{
  "spec_augment": true,
  "optimizer": "cautious_adamw",
  "magnitude_pruning": 0.7
}
Rows from block 2 of a small sound classifier, named by matrix and row number. Each number is 128 + 24 x the weight over its row's rms, rounded and kept within 0 to 255. All counts start at 0. Numbers have three digits each.
After each channel's rows are labels from the 100 clips, of 14976, where the channel reaches its highest value: "top examples" is what is common among them. Only what is clearly more common there than usual is listed. The data: short read English sentences (LibriTTS-R).
# c30: last pointwise conv (model.blocks.2.c3.0.weight, 320x320x1), inputs 0-106

c30.58:128128116112128143128128128137128128095058128157128128128128093128128128128112190128128140128128173107128128128128128128128100128128128128128128128150128128128147128128128086128168065128128128173128128128088077128128196128059128128128077128186128128128128128128128105145174128128053128128128128103128128128128128128094128
top examples: voice: male

c30.1:128128128128128128128084128128128128128128128128154185128128128072128128128128059051052128128196068128128128137128138128175128128128128153110128128128128128128128128099128128128128128128099068083089093098099184096128134128128128128128128128128128185081128147128128128159128128181155128153082128128099128128128128128121109
top examples: voice: male

c30.95:172128128128128128138170128128107103128128128106128161128154128128128123128128128128128103128128144128053128128128128090128149092078128197146128128128128128128128160163128128128128128188128128128128128179146128085115128193081195128128128146128128128128128128128128128128128128128128128128168183128037205128090128128128178
top examples: voice: male

c30.270:128128088128164105128128128215178128172178114109109128197128128105128140128128047128209128128128084170170182145106070128119128105083128128128092095128128128128128128128128128115128128102128128128128128128128060143097128128071158128128175106111166128128128128192128128128050128128117088128128128131148128128128128128128154
top examples: voice: female; the word "to"

c30.260:128128128178128128128128192128135128158128128128128149155128170136075128128128128128087128141122158128128128183128128094128128128128158128187128128144128128128128117128128169128079161128128128128128128128128128092128128107128128128079128128180128128128128128106128086128154128207128140155128128128128128128128079115128128
top examples: voice: male

c30.204:128128128128128128128152185128128128128182128128128128128128128149128128086128128128128128091128128177128128128085128128128128128128086128128086095128115128170128136128128128128128164128128128128128128128128128128128128128128085128128128128076128128080128128128128171128128128128128128128128148128183109144128128173165128
top examples: voice: female

c30.77:128090153106128128128128128128128128128095206128122128128128128128103128128174068057128128128128128195128128128052128128128089128128128128128128128128128128128128166128128078128092128128128128128128128128128128128128128128128128128128128128128128128128105128095128128128128209081128128128169128128186128085128111128174128
top examples: voice: female

c30.292:128128128128128128061172128128128128128045128128128169128128128128128128128170128181180128116128128128128116128149128128128128184092108073128128189162177128128095128128128128128128128205128128128128087128081128128128128128128128128128176128128150168128128128128128128128128128128128128128128128103128128128128128093128128
top examples: voice: female

c30.39:128128128128107128136128107128128128146128128128070128128128075128128128128128091128128125128128088083166128128128128128128092128128128128099128073059128128128128176084083128128091128128128128128128128128082128089128128128128128080128128128128087128128173128128128123128173090128089128128128128128128128014128188126128155
top examples: voice: female

c30.54:128208193128154128128128128193147128128128128128150155128128144154128128128128128128115068128128128128128128128094128155167128128076128154128128128176128128128128128128128128128128128107128183128128128128128128072153145128128128128128128051176128128128128128182128128128128128128112128128128168128128128128128128128128128
top examples: voice: male

c30.312:128128128128128037128128128128128128128128128128128128150128128128128128128095128128184128085128128128128128128128128128128128128128128128128128128128128128098100128162128128075176128128128128128128128196128128177128106155157128181128128128108082128177128128128128128128128128146128128074128128128128128098128146128068128
top examples: voice: male

c30.289:103097159128162128128063128128128158128128107128128128128128128128128169128128128209128128128128128128188123128128128128128128128128128128128128128128128128121128105128128128069128128155128128128149128128128128128128128128145128128117167128117143128145112088128083128128128073185128128128128128128128150159160205128128203
top examples: voice: female

c30.40:128173128128128173128081128128120128080163128128169128128169128128128128128128096128128128128128114128128100108128128128216128100128128128179122107136128064128128115128128128128128128172123128128128128128128119128128128128128128128107181160153154128128128128128128111128128082192073128128175111128101128183128128119128128
top examples: voice: male

c30.41:133128109128128128128128084165077089075128164128128128128128128163128128128128128128128128128128183128128128128177178128128128128191165128128128128128128128098128128169128128128145128128128128075128151128128128128111081147128178128128088128128174128166128128128204128128186095145128092164128128065128128172128128128099128
top examples: voice: female

c30.214:128128088128128080128128107056128128128128128077101128128128128128128153128128083128128128175084128128128184117119128128128128111078165164128128128128088079128128128095128128042128128146128128128099128128128128155072154128128113128194128173141155183128076128128128128128128128128161128128128128128128128154120128128128149
top examples: voice: female

c30.319:128128128149128154128128128128128128128128179128128128128157128128128072225128128128128178128128146128181099128128128128154213128128128128128168109128128128145175128092128156128128186128162128128128089170138128128171172128128128128138128068128128180128128163163128195153128128128128128162128149128168179128092128128176067
top examples: voice: male

c30.42:128084105128175128128110128183128128179084128128128128128154128146128183128192128163165157160128128128128128128169128128178128128089128128128128128128128128128104128128128171128128128128128150128153110128128128141128128128071144069086182064170128041128128128128128128099128128128202128196128128167128128128128128128128155
top examples: voice: female; the word "to"

c30.273:137128128128128128163128175085128128162128128057164074109128097159128128128162128181128128128128128128185128128128128128128149166102128128128128161178112168128153128128128190095128145128084128128128128156091128128128128128154128106128128128128128128128128128128107114101179114096128128179182128128128128188128153128128111
top examples: voice: female

c30.191:128206155128128128128128128128128167128128140128128128128128175087128128171059128128031128128128128096174128128128082128128128128128128128128199128169128065128202128128196128128163059101128128177128128128174183101104128183128128128128128128166128128128128162128128128128166128128112128128157165128128128136128128128181128
top examples: voice: male

c30.86:128128128082128128128128128128166098136128156109128128128128197199128083128165128128128128128128137128128128128128128100128094128149128128128128128143094128128183128128163103128128128128152128128128128099128128128156128128128128128128161128153128128128128169128128199128175114069128128173128129128133128128128128041145128
top examples: voice: male

c30.271:144128128168128128128128147128128128128128128128128138128128128128128128144081148128073128086128166128128099062088128128128128141041128107103101128128128128103128093128128128128128128087128136128128128128128128105079155128128128128128128090128089116128128080180128128128128128169128128128218128128128128062141128128128085
top examples: voice: male

c30.131:128128128128130128136128128128128128136128128128128128128128047071077128128128128128160137128128128128149128099128128128128128128128128128128128128128128128128128128128128172128128128128128128128128128170177128147128128128128152128128158147160067158128128128068165128128128128095128128178128128128128128128128128128179148
top examples: voice: female

c30.207:128116128128128128136160155128128128128128166087128128128079093112128128128155128128093128128128172128128112073165172155081128128128128128128167200128128165111128206183128078114128147128128181165128054128128182158076128079128128128128159128128128128128128128107128075103128128128128128128128091128128128128079128128128128
top examples: voice: male

c30.215:128088128128128128150181128128196065128152128029061128172128083128128128128128128183180100160233167128128128128128158128128128160128128128128128205111171168128128156128101092128128128166128128168128128128128212128128128128181100149173151128128128082128128165128162128102128166080128105128128112128128081128153128128128151
top examples: voice: male

c30.183:184128128128148128128079128128078128128128128104128070128157091097128128128128110128128156128180128128128128128128094128132084128128128128128128058128128072121158133076128128128128128128128128128128128059128179094128128128098128128181094128128128200128128128164128128128128158128128128128128128170128128128128111128128097
top examples: voice: male

c30.79:128128128143087128128183128192212162128128128128128128128128183128128128128128128175157128108181069128161128185128112128163179128128128128128183128217128106128128128128163029172128062128128128180128150164128185128128128187128128128194128158128122128128128128120128128128128128128128128128128191128087128143128128128128112
top examples: voice: male

c30.198:128128128128128181128128084128171157128145128128128128128128128128128128128128128128128128128167128128128128128128077088128128170104128128128128128185128128128193128128128128128119128128128128128128128128179128152128084189128128152107098128128128128128095153128128128117128128128128128128128128128128128128128128168128128
top examples: voice: male

c30.158:153128101128152090128128128082128167128128128128128128128128128128197128128143128082115128128128128128076179128138128128128092128128128128096090128128128128128128128128128145128176128128128128067128026128128127128128128128128128128111170153128128128128128103083128128128128128128128128128128128083128128212115128128124128
top examples: voice: female

c30.121:171128128128128128091128086128128128128128128082128128166045128128128170128128128128128128057128128128128128128144084128061128128143128128143128128177093155128144128128077080128171128083128128128128128186128128078128075088128128050128128128128128122128128128088078128157128174128098128128128128168151128101128128128128083
top examples: voice: female

c30.297:155128128132128128167070128184046128128138128128184128128128128115128128168079097128096080128128128128150087163107128128128128172128128128128128128167128128128128128149198153128128128128128128122128128128128128065128086165128128128128128128128128156093128128128116128128128108128128128128085128128089128128108128128070128
top examples: voice: male

c30.30:128128128172128128171128128128175128095128128128081128139128128128128128128128128128138128128182128128128128128128128128128128128128128147085099163128150128193128128128191128151128128128083148128171128077128165128128128128128128128128128128128209128127128128128225128108128128128128163128128128128118128128128088128128128
top examples: voice: male

c30.225:128128128128128128128128128128092128128128128128154128128128128128094128128128128128075128172087081128128128128128128128106128128128128146128128128163128062128166105184180128128128128128128128128163128128128128128128128128128128128128128128128163128128094172128128128159197128128128128192128128128176197093084134128128086
top examples: voice: male

c30.223:186128154128128128128112128128128128128128128155203128062128107135128128128128128128128128136128128128128128128128128128128144128128128170119128128188185079128128142128150128101128128128128172128171111172166128128128178171077072128128128063128128128112128128162128128076128101128128128090213199069128128128080198095128128
top examples: voice: male

c30.285:128128128128128083128128166088077099167128128128077128128166128128128168135158128128128141128128128128182128085128150128128128128128174110099112054128128112128128128128128170128128128128128128128128101108128128128128128128128128128138128128128128128128128116173128165162128128128128128175084128113128070167141128172128128
top examples: voice: female

c30.156:128128128160120175128128128158128128161181081128128128128128156083090128128128128126128158128128154128128128215136128128180158128139162128182128128128128128177128128168128128175128105128128128128086128079128128128128151128128194128128169128128198128128128128128128080128128084128128128128128128128128223177164128124128128
top examples: voice: male

c30.284:128128128104128128191128128118103180128146128128128128128128128082128045128150128128128128128108173128128051128128128128128128128128128169128137186213163128128128106128150128128128128128128128128128128128114128128128128170128196085128128128087128128136128128183128169128196128147144128128191128128128144128128128101165128
top examples: voice: male

c30.266:160128128128128170128100128128196128128128128223128128128128128128128080128128128128128128172168083128128161128097160128128143138092128161128128128098181128128222128075104178086128085128116193128128128187128128090128112128068128128128128106113128128128128128128073128162183128128128128128097128128128128128128128083111128
top examples: voice: male

c30.278:128128128186128128162128128087128128128128128128076128096096128128112128128128150211118067092128128128150128128073128128128128182161143128130128128087128128117128110128148128128128093128128105128139087128128228128128128128128055128128128128128170128128128128110128162117128128128128128128128128128128128165128128128154169
top examples: voice: male

c30.219:128128171128206128195106092128128128128128128128188128128128151128128188149128128128128088182119122128128128158128128128128163205086128128128130103128173131180128128128128128174128128128128128128082183128175128128128088128128128128128162128128128100175128199128128094128128128087125092128128128128128128071128060128128128
top examples: voice: male

c30.22:128128128200163112128128128128128128128128128128128128128128128195128145148128128128118128128128096128128128128128128128128128128128128128128128128128128131128128128164128130128128128128128128092128091128128128128128227128128128128037128076083128128128175128128120100128128128128128128128128128128128128088128128109128096
top examples: voice: female

c30.126:128160128158184152128128061128128128128128128148128128128128180128128128128128128128128128128128128128164128128128128128128098128113128128179128128128128128092128128064128128128128128128128128128128128128128128089128128128091102128079128128057039128128128128128128128128128128149090084128128128166066128128128128108128128
top examples: voice: male

c30.129:161128128128128128100128128128128124128128128128084128164125128128128128128159128128082128128128128186128128059158128128170128156128128115094106128128168128149128077128096128128128128134128154128185170128128128128128128128128148128128128128111128161176128128076128160128128128160128128070128128105103111128112128128128128
top examples: voice: female

c30.119:128128128128128128228128128152189128128175106128104128089128128128128128144128114078048128128128128067187128128128086128120128128103128188128128083128178128128128128130164171128128128108128073200102128093128128128077128188128128134082128200128128099128075128128128156128209062128128128128128128128128128128128128128128060
top examples: voice: male

c30.9:128128149068128128128128128128106128128085128128128128128105128128128128128103089128082059074128098128128043128128094128095128128128128128128128147128128128128128128128128086128141128128201128128128128128128128128128128158128128128128128128128103162105155128186182176088128092128128128153160128128128207128151091128128128
top examples: voice: male

c30.83:208128128139128055128128066048128128128153128148128128128128128128128128128128128075128128128128128128166128128202128128128128128128128128128128128128128128128044128128128128128128128128128154128128142128128128128128128128128128128128128163128128128062128128128076062183128170128077144128128128085128079162092128176155128
top examples: voice: female

c30.6:128128128128144128128128128128128145128156102128128128128128128128128128128196128073186195128138128186147128101128128128128128128128128128128099128128128154128128128128096128128128128128128128128128074128128128128128128128104134128159128128054128128128128128128193081183133128128128128130128175128128128189128181089128128
top examples: voice: female; the word "to"

c30.182:128222128084160193174128128128128128128128128165168128128214128128128160181002087128128128198128054128128128148128106128154128163073128165128128128128128103169128128128190128128128128128090128151128128128128128128178144172128153189128128128128128128128128128128128128128128128093128128128128128128128171128128128128128128
top examples: voice: male

c30.208:128169128128091128049128128128128128075128128109128154128128128128128128198128128128103027128148128128128128078128081120128128128128128128128128128086134128056128128128183179128128128128155172128076063128108128080128091128128128128128173128105128089128128128128128128128128128154128128128088128128128128128128128173128128
top examples: voice: female

c30.211:128128128128128128128128128128089141128128128128128128128128128128128128201128128165128120128128156085128079128128128128128128214128128128128181108142182128162128128105189168128128098101195128157128161128128160135093128126128128037128158128093128128088128101088045128128128128128089128128128128128085109134148128128128128
top examples: voice: male

c30.310:128174128158101128128134163128170128133128180128128149145101090128128128128128128128128128154162128128128128128158128156128154128128128128060128128128128128128128128187128081189128128155128128128158128128128152128088085128128128128150196128128128092128128200128128128150128128128041128088214062128117128128128128128128174
top examples: voice: male

c30.169:191128128128128205197128128128128128128128128128156151152169128128128066163128128128128185128128082128128128128128039093128128150085152128128128074128128128128128128055128160128164128128079192128128152128128128128128091128128128159128128163128202128128138128147080128128128096128128128128168128128128088128084079136077128
top examples: voice: male

c30.96:128128128128128163128072128128128128128128128128128156131128128128128128128128080128149090128128128089111128128128128128128153128082128128080110143128142079159113128128155104128128117128128128128128128164073128128128184128128128128080151085102166155128128128102128128128137118128128070128191128128168128128128128193128128
top examples: voice: female

c30.8:128204128128128128175128128175128128128128128128128128128154128128106128214128097128128128128161128128110097196128072128128193128075128128128128128188128128128237061185128128128128128119128128128128174128128128100128128128128165128128128128128128128158085185128128128101158149128128128162128105128128137162128128128128128
top examples: voice: male

c30.110:209128128128128119128128128128128128180128087204221128128128175150128128128140128128128128148128173128128128196079128128128128178128128191128151128128128128187128128128128169128128128097109128128128128201128052111128128128128128128128128073128128176128128189128128128128128173128163128101128128128128184128128080141128128
top examples: voice: male

c30.187:128128128128172110128128128128114128128128085128128128128128069128128128128128128128128128176128128128193128123166128128128128128128128185128128096167128128128147087114162128128128128128128187211159147082200128128128128128128128146128190128179079128128128128128128127128128165128128124128128050194128128193119187128128072
top examples: voice: female

c30.69:128169176142103159128128128128128128128188128128128208046128128128109128187128097128128128157128128128128128161128128161128128211128128128128128128218128087148169128128178168128128088135128128128101128128161170042128101128128128128128128086128128128128128128128128128128128128128128108128128128128128128128128128128128128
top examples: voice: male

c30.111:171128128128163128128128128150128071073128128128128128149128128128128128128138141162128147128105159128082055161103187128128128182128128082148128128128103128128128128077128087128128101128128128128087128128128128128128128128128053128086128087128101128128128128147128128128128105072128128128102128156128062065128128128128128
top examples: voice: male

c30.135:128128128128128098128128104222188071128128128128128197128128101128128128128137128128128128128128128128147128128128128087128128128128158128128128128128128128128128098128092128128128138128149128067128128075128128128111175128128128128128128204128180128128187128128128128128177128128128139151128128128128128128128128168128128
top examples: voice: female

c30.52:128128128128128128128128128128128161128128128114194189128128128188128161128128128128128065128128128128128128173128128128128128128128128128128128109128128128191180059128128128128128128128128128128128128128128128128128128128128122128128128128128128128128128191128128128128112128057128098128128128128128219128147128128128128
top examples: voice: male

c30.151:093128086090080111128041155069128170165128128128143046146128128128128128128128128128128128172155085128128098106128104128190175128128128128128128128128106128176128128128128128128128128128128128128128181128161073080128100169128128169128128117128128128128128128178091128128128157128128128098123128128128128128128128128106128
top examples: voice: female

c30.282:128128166128128128128160128128128193128128128128151165128128128128128128179117128128128089128128128128128082197052097128197128163128128128128128156207048093128178085078128128128116128128128128128128128071194128073128128128100128128128128128206128069172128128128128183128169175128128162128169128128128128128128128128177128
top examples: voice: male

c30.7:128128080128128128128128128128091128158128128128128150128138128128165128128128105094128128128130101128128128128128143128128079128162128086128128128128128128128128128128128128078128128128128171128128128128128128128128128128128128128128128128128128165185128167128128128128128128128128128128128128185128128128128128128128128
top examples: voice: female

c30.168:153153128116128128108128128128181128172067128112128098128128128128140128090128077128090128128128128124128128128128128128128111128063128128128128128128098128108128128178128128128128163128128128128128128128128065144128084128128107209128190134053128128113128055196128173128128160128128128177128128128128094045128155167128128
top examples: voice: female

c30.244:159061128156128128099128075181128128103082128128151140111097128177128128128128062128128128128128128128128087100128128128158128158110128128128128128128128128128128128128132128128128128128128128086128160128128128070117128102128164128128086111128082128128128097154155128128128099140128159128164128128128128128128128128128128
top examples: voice: male

c30.296:128163128159128080128088066093128188128143128128061128128128128128128128128128128128128090128128128128128164105128128128128128128212065128128085128128128108128128128128128128128182128141128128128176128128128088128128128128128097128128128128128128128128099128128128174128139101128153170128128128128128128128128128128128128
top examples: voice: female

c30.195:128128128091129128156128128128128128128157128128128128128128128128128128132128128128128128128128128086128029128128128128128128045128128128128128128033128128128128128156105083116128129128128128128037128128069149128128206128128079128086097128128128128176128098128138128113128128128128128092078128062128128128128128128128128
top examples: voice: female

c30.248:128128180128128155128128128100128128128128128128128128128128128128128128128176128128128128128108128079128128214128128128128128128190161158128128128128128128157090223128183149128134128169128128128177128128209128128090128128128128128155128171128165165128128152073128128151128128062128163128128141128128128113129128128128162
top examples: voice: male

c30.159:128173196128128128178077128128128128128128128128165196110128128128087128128128128128128128246128128128128128128128128128175128158128177128128128128128128128128196128128128128143112065128128128128059195128128150081127128128122128168128128128163128112086128128128128128128082128128128128128128128213128128128053128128128095
top examples: voice: male

c30.89:128128128099128089128128128128107128128128164054128128128178128128128128146128128087128128128128128179128128128128128174128128113128128128128147128128049128128128128162103128128174128128128128128128128128132128128128099090128128128128128128140128128085128128188169128128102128128199164140098128128111128128128128128067128
top examples: voice: female; the word "it"

c30.261:128066128190097128184230163128161128128105128128128128128128081128128128075128156163128111128128119128121128128194128203091128127128128128128128185128144183128128202133128128128094128128182128205128086128128179128128128128128128128169128128128128128128128103108128128128151128128162128073098128048087128128102128128128128
top examples: voice: male; the word "was"

c30.240:081128128079176128128128128128128128139128128128128128152128128128128214128128078128128064128128128128168128128145128086128128128135128143055161086128128128128074128128128144072128182128128128128128128229128174128128128128128128179128128174128128128128080128128128128128077128075128076128128128187160128128128128128128148
top examples: voice: female

c30.137:128128067128128128128187128128185089098079128128128124128070128131128128128128107128128128128102128128128128128128128168128128128128060128079128128096128128128128128128128128186128109128059128204128070162128128128128128128145128128128128128128128128127128092088128096128128128128078175128128128128128128128128128194128128
top examples: voice: male

c30.178:128073181128128128153128128160128128128128099128149230128128166128128128128080128098128143128128074094128128128128128128128128128128128128128159128128128128165162093108128128128128128090128128128128128188128116128128128128185128128128128128172128128128128119120128128174128071143128128128099128128128128128128128128128128
top examples: voice: male

c30.259:193128128180128128128128128128128128133128154128128128128128128128128128128128128128158096185159128140128109181187076128163153128173149128128128128128128128179128128092132168128128151128147128128128156169186181161166163128058172078128083128060128128128085128128128101128172128128128128128153128128128128140128128128128089
top examples: voice: female

c30.263:128128085128093128097179046128128128128128128128128128128081165128168128128128128078157177128176128128081128110128175128128110128079128164144174128112120128128128128128075128128141128200128088128128128128128128128128128128128069128128128128128128128128124128128071128079128128128128128128128128128128091195128128128153192
top examples: voice: female

c30.56:171128169097128128208128128156069128148167128128141128128128128065128128128128128128128128128128128128128084156128128128182128151076188128157147102188128128128128128128128150128128128084128128128087128128179128128128128128128128128173128128128128160128128128128077128128128128095091136139128128086128128128047110128128128
top examples: voice: male

c30.300:128128128128183128128128128128128128128128128179080128128067128128084168128128128128128128128152173128204128128128038077183128148071128156128128128128194128128128140101128128128097079128128128128128128128128128128113128128092128067097128085128070113128128128128128067128081128128128128128128160124128150128168128161128128
top examples: voice: male

c30.152:128151115128128150192128151128128128091158123128128128154128128128128128128128128128128128128128105083111128128183128128165169128128128128122126128128128128128135128149128108128128128128081128128181090128128187128128128128147169187128128128166111175128128180128128128128128128157128152169128203128080199128128158113128128
top examples: voice: male

c30.221:128204128085128128173094102160128128128128128128128128150128161092128070166080128128073105128128128128179128128128128128128166128081128166128163128128117128128128128128128170128128128128128066128128128128128092128128128128157166128128128064128128128128128128128044128092180128128128128128128149128128192089128128128171128
top examples: voice: male

c30.254:128128128128128184161109128128128128128128161128128128128153128128128128224128128128128189104095128087128128128128128128163128128128128093128128128128150105128181128128128166128128128153128128128128128163128078128096184128128128128130128128128128128128141075128128128128227128128161128095128128128189128097128128128127128
top examples: voice: male

c30.303:128128153128128128128128128094128128128128128128128128128128065128128128128086128128128128128128128128104128089128171087128128128077128128128128128156128128128128065120128128128128128086128128128128097128128128128134128078128053056128128160128174128126128128173128128089128128077128128128108128159128128128074128128136128
top examples: voice: male

c30.301:174128186128128174128128085128128172128128128189128128128090165128128128128128128128061128128128128128128128128128077128128128193128155149128208128172070128179175128128183167128075068128100101105128166128149128103128128184128128128128128128128128128128128220128128128128128076128128149128128197128128128128161128128128143
top examples: voice: male

c30.101:109128128128128128128128128164095128128128128128128128128166191128128100128128078128128065128128153132128128128083095077128128128128128128167128128128128081187143128128128128128128128128080148128128128128128084128149183128128145060128128128128210062104091128128128128072128128128147128157128128128128176093128128104128128
top examples: voice: male

c30.70:128128128148128128128128128128128128128128128128128167128142082128101128128128128128153128168189165128128074098128128128094128128128128128128168167128128128116128128090190128128128128128190128128128128128142128153128128128128128128128128128128179128128128128128095128128128128128127128084060128098128128128071128108128128
top examples: voice: male

c30.298:117128128128116128128128128059128128128128150085115128128128128128187128128165128118128128128128128128147170128128128114109128128152186072128128168128099128128128128155128128128128128128128128150128128177103128163128128128128128161128128202128128128128171128167094128154128128128128194151128128128128128128128128128128128
top examples: voice: female

c30.63:126128128128128128128061128101128128128128128128128128128128128149128128054128128140098128054128097100128128128192128128087128128128128128128128179118164128128128163128128128123128128128128183137128128128128128128128128128128128128128128161128128128128128128128128156128128136128064235128128148079128128203079128128128128
top examples: voice: female

c30.306:163128128128128128213128056128128167142180128128162128128128128135128128201158128128096128181183128117128128156128128128178160128128150180157128128128128128128142128128128128128065101064128128128128128128147128128128128131128128163079128128128153128128185145128128128128128099128128107128128128128155128128128128128128128
top examples: voice: male

c30.188:128055128128138106128084128153162128128128128097128128089128128128077128128128042128128128128128128128128171128128128128128128128128128128132114128128128128128128128032128128128128128128128128128128095088128067128128128128128128073082128079128128128142128191128128128188163128128128128128128128128128128178128163128128081
top examples: voice: female

c30.120:128128128128140157128128104128128170040128128128128128128128128128128128179128110128128165128128128128128128128153128128156128167128128128187128128128128102128128128128152128128128128128128128128128128187104128128128128128128128105201128128108128210129073128144128128128196126128167197128158128128051128077128154143128099
top examples: voice: female; the word "it"; the word "is"

c30.276:072128128128128077128128128078128128161128128128128123128098128088079128128128128128128128207128128128128128128128128085128149128128152173128165128128128116128128128100128128079128128128074128128094128131168148123128063078128173116079128090091128128175128128128128128011128128188128096128167128200128128060128128128128102
top examples: voice: female

c30.50:169165173128128128202147128164128128170128128163176128163128196128128128155128128128128128163182128057128128112168128128154160061128128128128109128202128128128197128090153128128076128128162128070064128164128128128157128157128128089128128128128128128128128128128128156128103128128128128128166143140128128128157039144128098
top examples: voice: male

c30.217:128180128128128128210121128128128128128128128178114151128128187103128104166128128128128128128101128098128052128128092128186128088137156128128116064128082128128128128128128128128101128128128159128101148128197174128128128206128166128151128061128128128128055143128128128128196128128098076128128128128128191128128128097128128
top examples: voice: male

c30.193:087128128128185087119086128128128128128128128128128128128174128097128173128158128128131128128128128145174128128172128074128128128195128128128128128128128128080095108128128128128128174128128166128128128097128094128106128128128162097128159128206128131095128128128128128128169095192128128128128128128128128094128168128128128
top examples: voice: female