python train.py --arch="ecapa_tdnn" --model="sound classifier" --dataset="short read English sentences (LibriTTS-R)" --train_examples=26041 --gain_aug_db=10 --noise_aug=0.002 --time_shift_ms=100 --n_mels=40 --hop_length=160 --input="log_mel" --spec_augment=true --win_length=400 --targets=["voice"] --num_classes=2 --norm="batchnorm" --activation="celu" --depths=[10] --kernel_size=5 --stem="single" --widths=[320] --label_smoothing=0.2 --loss="binary_cross_entropy" --init="small_normal" --optimizer="cautious_adamw" --lr=0.0024 --beta1=0.9 --beta2=0.999 --eps=1e-06 --grad_clip=1.0 --gradient_noise=0.3 --magnitude_pruning=0.7 --steps=2800 --batch_size=64 --epochs=6.9 --lr_schedule="cosine" --final_lr_fraction=0.1 --warmup_steps=140 --weight_decay=0.4
Rows from block 7 of a small sound classifier, named by matrix and row number. Each number is 128 + 24 x the weight over its row's rms, rounded and kept within 0 to 255. All counts start at 0. Numbers have three digits each.
After each channel's rows are labels from the 100 clips, of 14976, where the channel reaches its highest value: "top examples" is what is common among them; "loudest" is the band of the loudest frequency at the time of the peak. Only what is clearly more common there than usual is listed. The data: short read English sentences (LibriTTS-R). In brackets: how many of the 100.
# c30: last pointwise conv (model.blocks.7.c3.0.weight, 320x320x1), inputs 0-106

c30.142:128128069076128175128128079128128128128136128128188128128091128185128128128061128128128128128128128065094128128172128128128128128128128128128128128128132151154128125128128128128128128128128128128128056164202059128128123128128128128128128128128128224128171128128128162128128128202128128131172128128094128128098190128130060
top examples: voice: male (98)
loudest: 250 to 500 Hz (33)

c30.171:128150128128140128108128128113128128128128185128128128128159145128128128128131128128128078128084128128155057128128121103128128128128081128128128128128076128128128099128215128128170128063190086128128128069128128102080128128108128128128128128128128128128179128062159178128128128128128128162128086128128167128128128161128128
top examples: voice: male (95)
loudest: 4000 to 8000 Hz (56)

c30.236:128128171128128128128128128128128103135128128186128128128128128128128123128128145128128158128074143128128128150128071077128162171128078106128128174128128102128128128128128128128128128128128128146128128117196128128128078128112128128128128128128128128053128128191180082128128128128128159066186128118154128128128128154128128
top examples: voice: male (99)
loudest: 4000 to 8000 Hz (28)

c30.84:128128128128128128128128128128128128128189128128167128128128128147165128128128057128128128128128119118140072128128128128174104128128117128128128128128128128128083128128128145128128128063128128173128128128128082128128101128128128128069128128128128128128099128128128128180149128102128128128167128128128128061128128128128128
top examples: voice: male (79)
loudest: 250 to 500 Hz (28)

c30.14:128091128064128128128128128170138128101128128128150128084128128167113163128065128128207178128128128128128128128128128167128188128179128128139128128128177128128128054128055069128194081141128128128128118128149197128128128128128128128128128128128064178128128128128113080128128128128128128128128162128128128128128128071128128
top examples: voice: male (91)
loudest: 4000 to 8000 Hz (31)

c30.36:068128192128128094175128128128102145166128128163128104128088128128157128128168128128128128144128128128175128168187128128184128128164128229128128070168128128128128128128128128128108128128188128128128128128128125128128128167128199137098128111128128083139128128128128177166147116128128128128128088128128176128128128128128128
top examples: voice: female (100)
loudest: 250 to 500 Hz (36)

c30.15:128128128128129128128128123128128151141128128152128128128128128128128128128128128128196128128128128128128105128168128107128141128128088128121128128128128128128178128149128128128128128128095128128197128128128128128109128128061128128128128105128163128128128128091128202128160128128128128128128201128128128096154128128107162
top examples: voice: male (98)
loudest: 4000 to 8000 Hz (31)

c30.227:128128128128128128128128128079128128128168128107095112128128128128128128128128128128070128128120128206128128128128128128128128081128128128128128128128095128128128128128111131074128056128128128128177128128128128128128128128128128202128128128128170128128128128128128128128128149205087128078128128060128128070128128128068128
top examples: voice: male (96)
loudest: 250 to 500 Hz (36)

c30.290:128128128128174128128128101128128128128128169128128128128164093128128067105143128128128092128128173128128110128128168131128128165057058128128128128128128144128128128128128128128165100145128128128065128128128128128157128128075158190163128128094188094109128128128128128128128128140128128128128137149128062128147193097128078
top examples: voice: male (88)
loudest: 250 to 500 Hz (66)

c30.119:144128128128128128128099128128128128128128128128128128184128079018182128128128184098124128177128128128128128097104128095130128113128128128088128128128128102128162128128072128128128115136182094099128173128149128128128128128139128115128099178128147128128128128126128108186154168128128128167082128128111128167128128128128128
top examples: voice: male (95)
loudest: 4000 to 8000 Hz (51)

c30.299:136128160128128103128128128049128128128128149148128128128128105128128128167128128128128082128128128091075128084103128130128128165128128128090128110106128055128128165128128084128128128128128116128089128103071135128128131115128128128174128099160128128128199096063134128128067057128128128128213068117128128128075128128185128
top examples: voice: male (99)
loudest: 4000 to 8000 Hz (44)

c30.226:128130064070128128128128128128078128128128128085128128128128128128128128128128159128128135128100153128159128088159128048088128125128128128128128128128070079128128128128128128128128128128067082128108056128102128128063128079128128147128128128128128128128109128128168128128128128128128128128128128128128128133075128128128128
top examples: voice: male (79)
loudest: 4000 to 8000 Hz (46)

c30.24:128128128153128109128128128128143128095128128168115069128128084128128128128128181128221128047101128128100087094128150128128128128104128128128155128128128128068128128051128128128128128128128128166128128128128132128128128128128128105128128128128128128128083138128128128128189074128128128128128128128121128128139112093128161
top examples: voice: male (98)
loudest: 4000 to 8000 Hz (31)

c30.19:154214128128095128128128128128128096128128128079128128128128105128128128128128128128128128076054128128128128128172128174128078076160128128128128128175128128128128128128089128128128128128128128128128128085128128128122128128128201148065099128128090128128128128128133128128128128128128128059128128128128128128128128128128128
top examples: voice: male (96)
loudest: 4000 to 8000 Hz (51); 2000 to 4000 Hz (28)

c30.301:128128128128128128128128128083105128128128191128128129144128128151128128128162128128128128128128074158128128128128167128128182128068128204059128128180128178098107069168128128137166070128128034128128128087077128128128076128128128128128128128128128128128047128160128128128128147128128128128128147128064128128128128128136128
top examples: voice: male (98)
loudest: 4000 to 8000 Hz (39)

c30.55:080128128128128128077128186128128128128128128191128128128051128128128083069154188128128128128128128128134128128093128128128128128128103128128128085078128094128128190128128178128093189128169128128128165128128155128128136128128128128128171128122128128101128128123176128128144128178168128128128128128163128127128128128103128
top examples: voice: female (99)
loudest: 4000 to 8000 Hz (27)

c30.178:128128128128142128173128157188158105040128089154128098065128161070067128081152125128141086128128128128059096128128128128128128111128128128128128128173099075128128128128128116128128128099128128090173128128128128187123083089128128128128126128128128107128128128128164128196111182128076128150143128103128128128128128128128096
top examples: voice: male (89)
loudest: 250 to 500 Hz (50)

c30.71:128128128128089166128128108128128199121128128128128107187128128128128128128128128128128128148111124128128128128181128089128128128128047113128211128128109128128165128156128128152117128128128128089128128128129062180181128128128100128128128166128105128128128128128128128128128128128128126128128128128080128128128128109128128
top examples: voice: male (98)
loudest: 250 to 500 Hz (40)

c30.310:128128128128128128098128128128154190128128128128164128128128128128128128128112128128129128128128128128128139128181188128107128128128105128128128128128128128128128128090194123082128128116128123128128091081128128128128128128128080128077128128128119128086128178087128128128181128128135128128128128128128128128128128178128175
top examples: voice: male (95)
loudest: 250 to 500 Hz (30)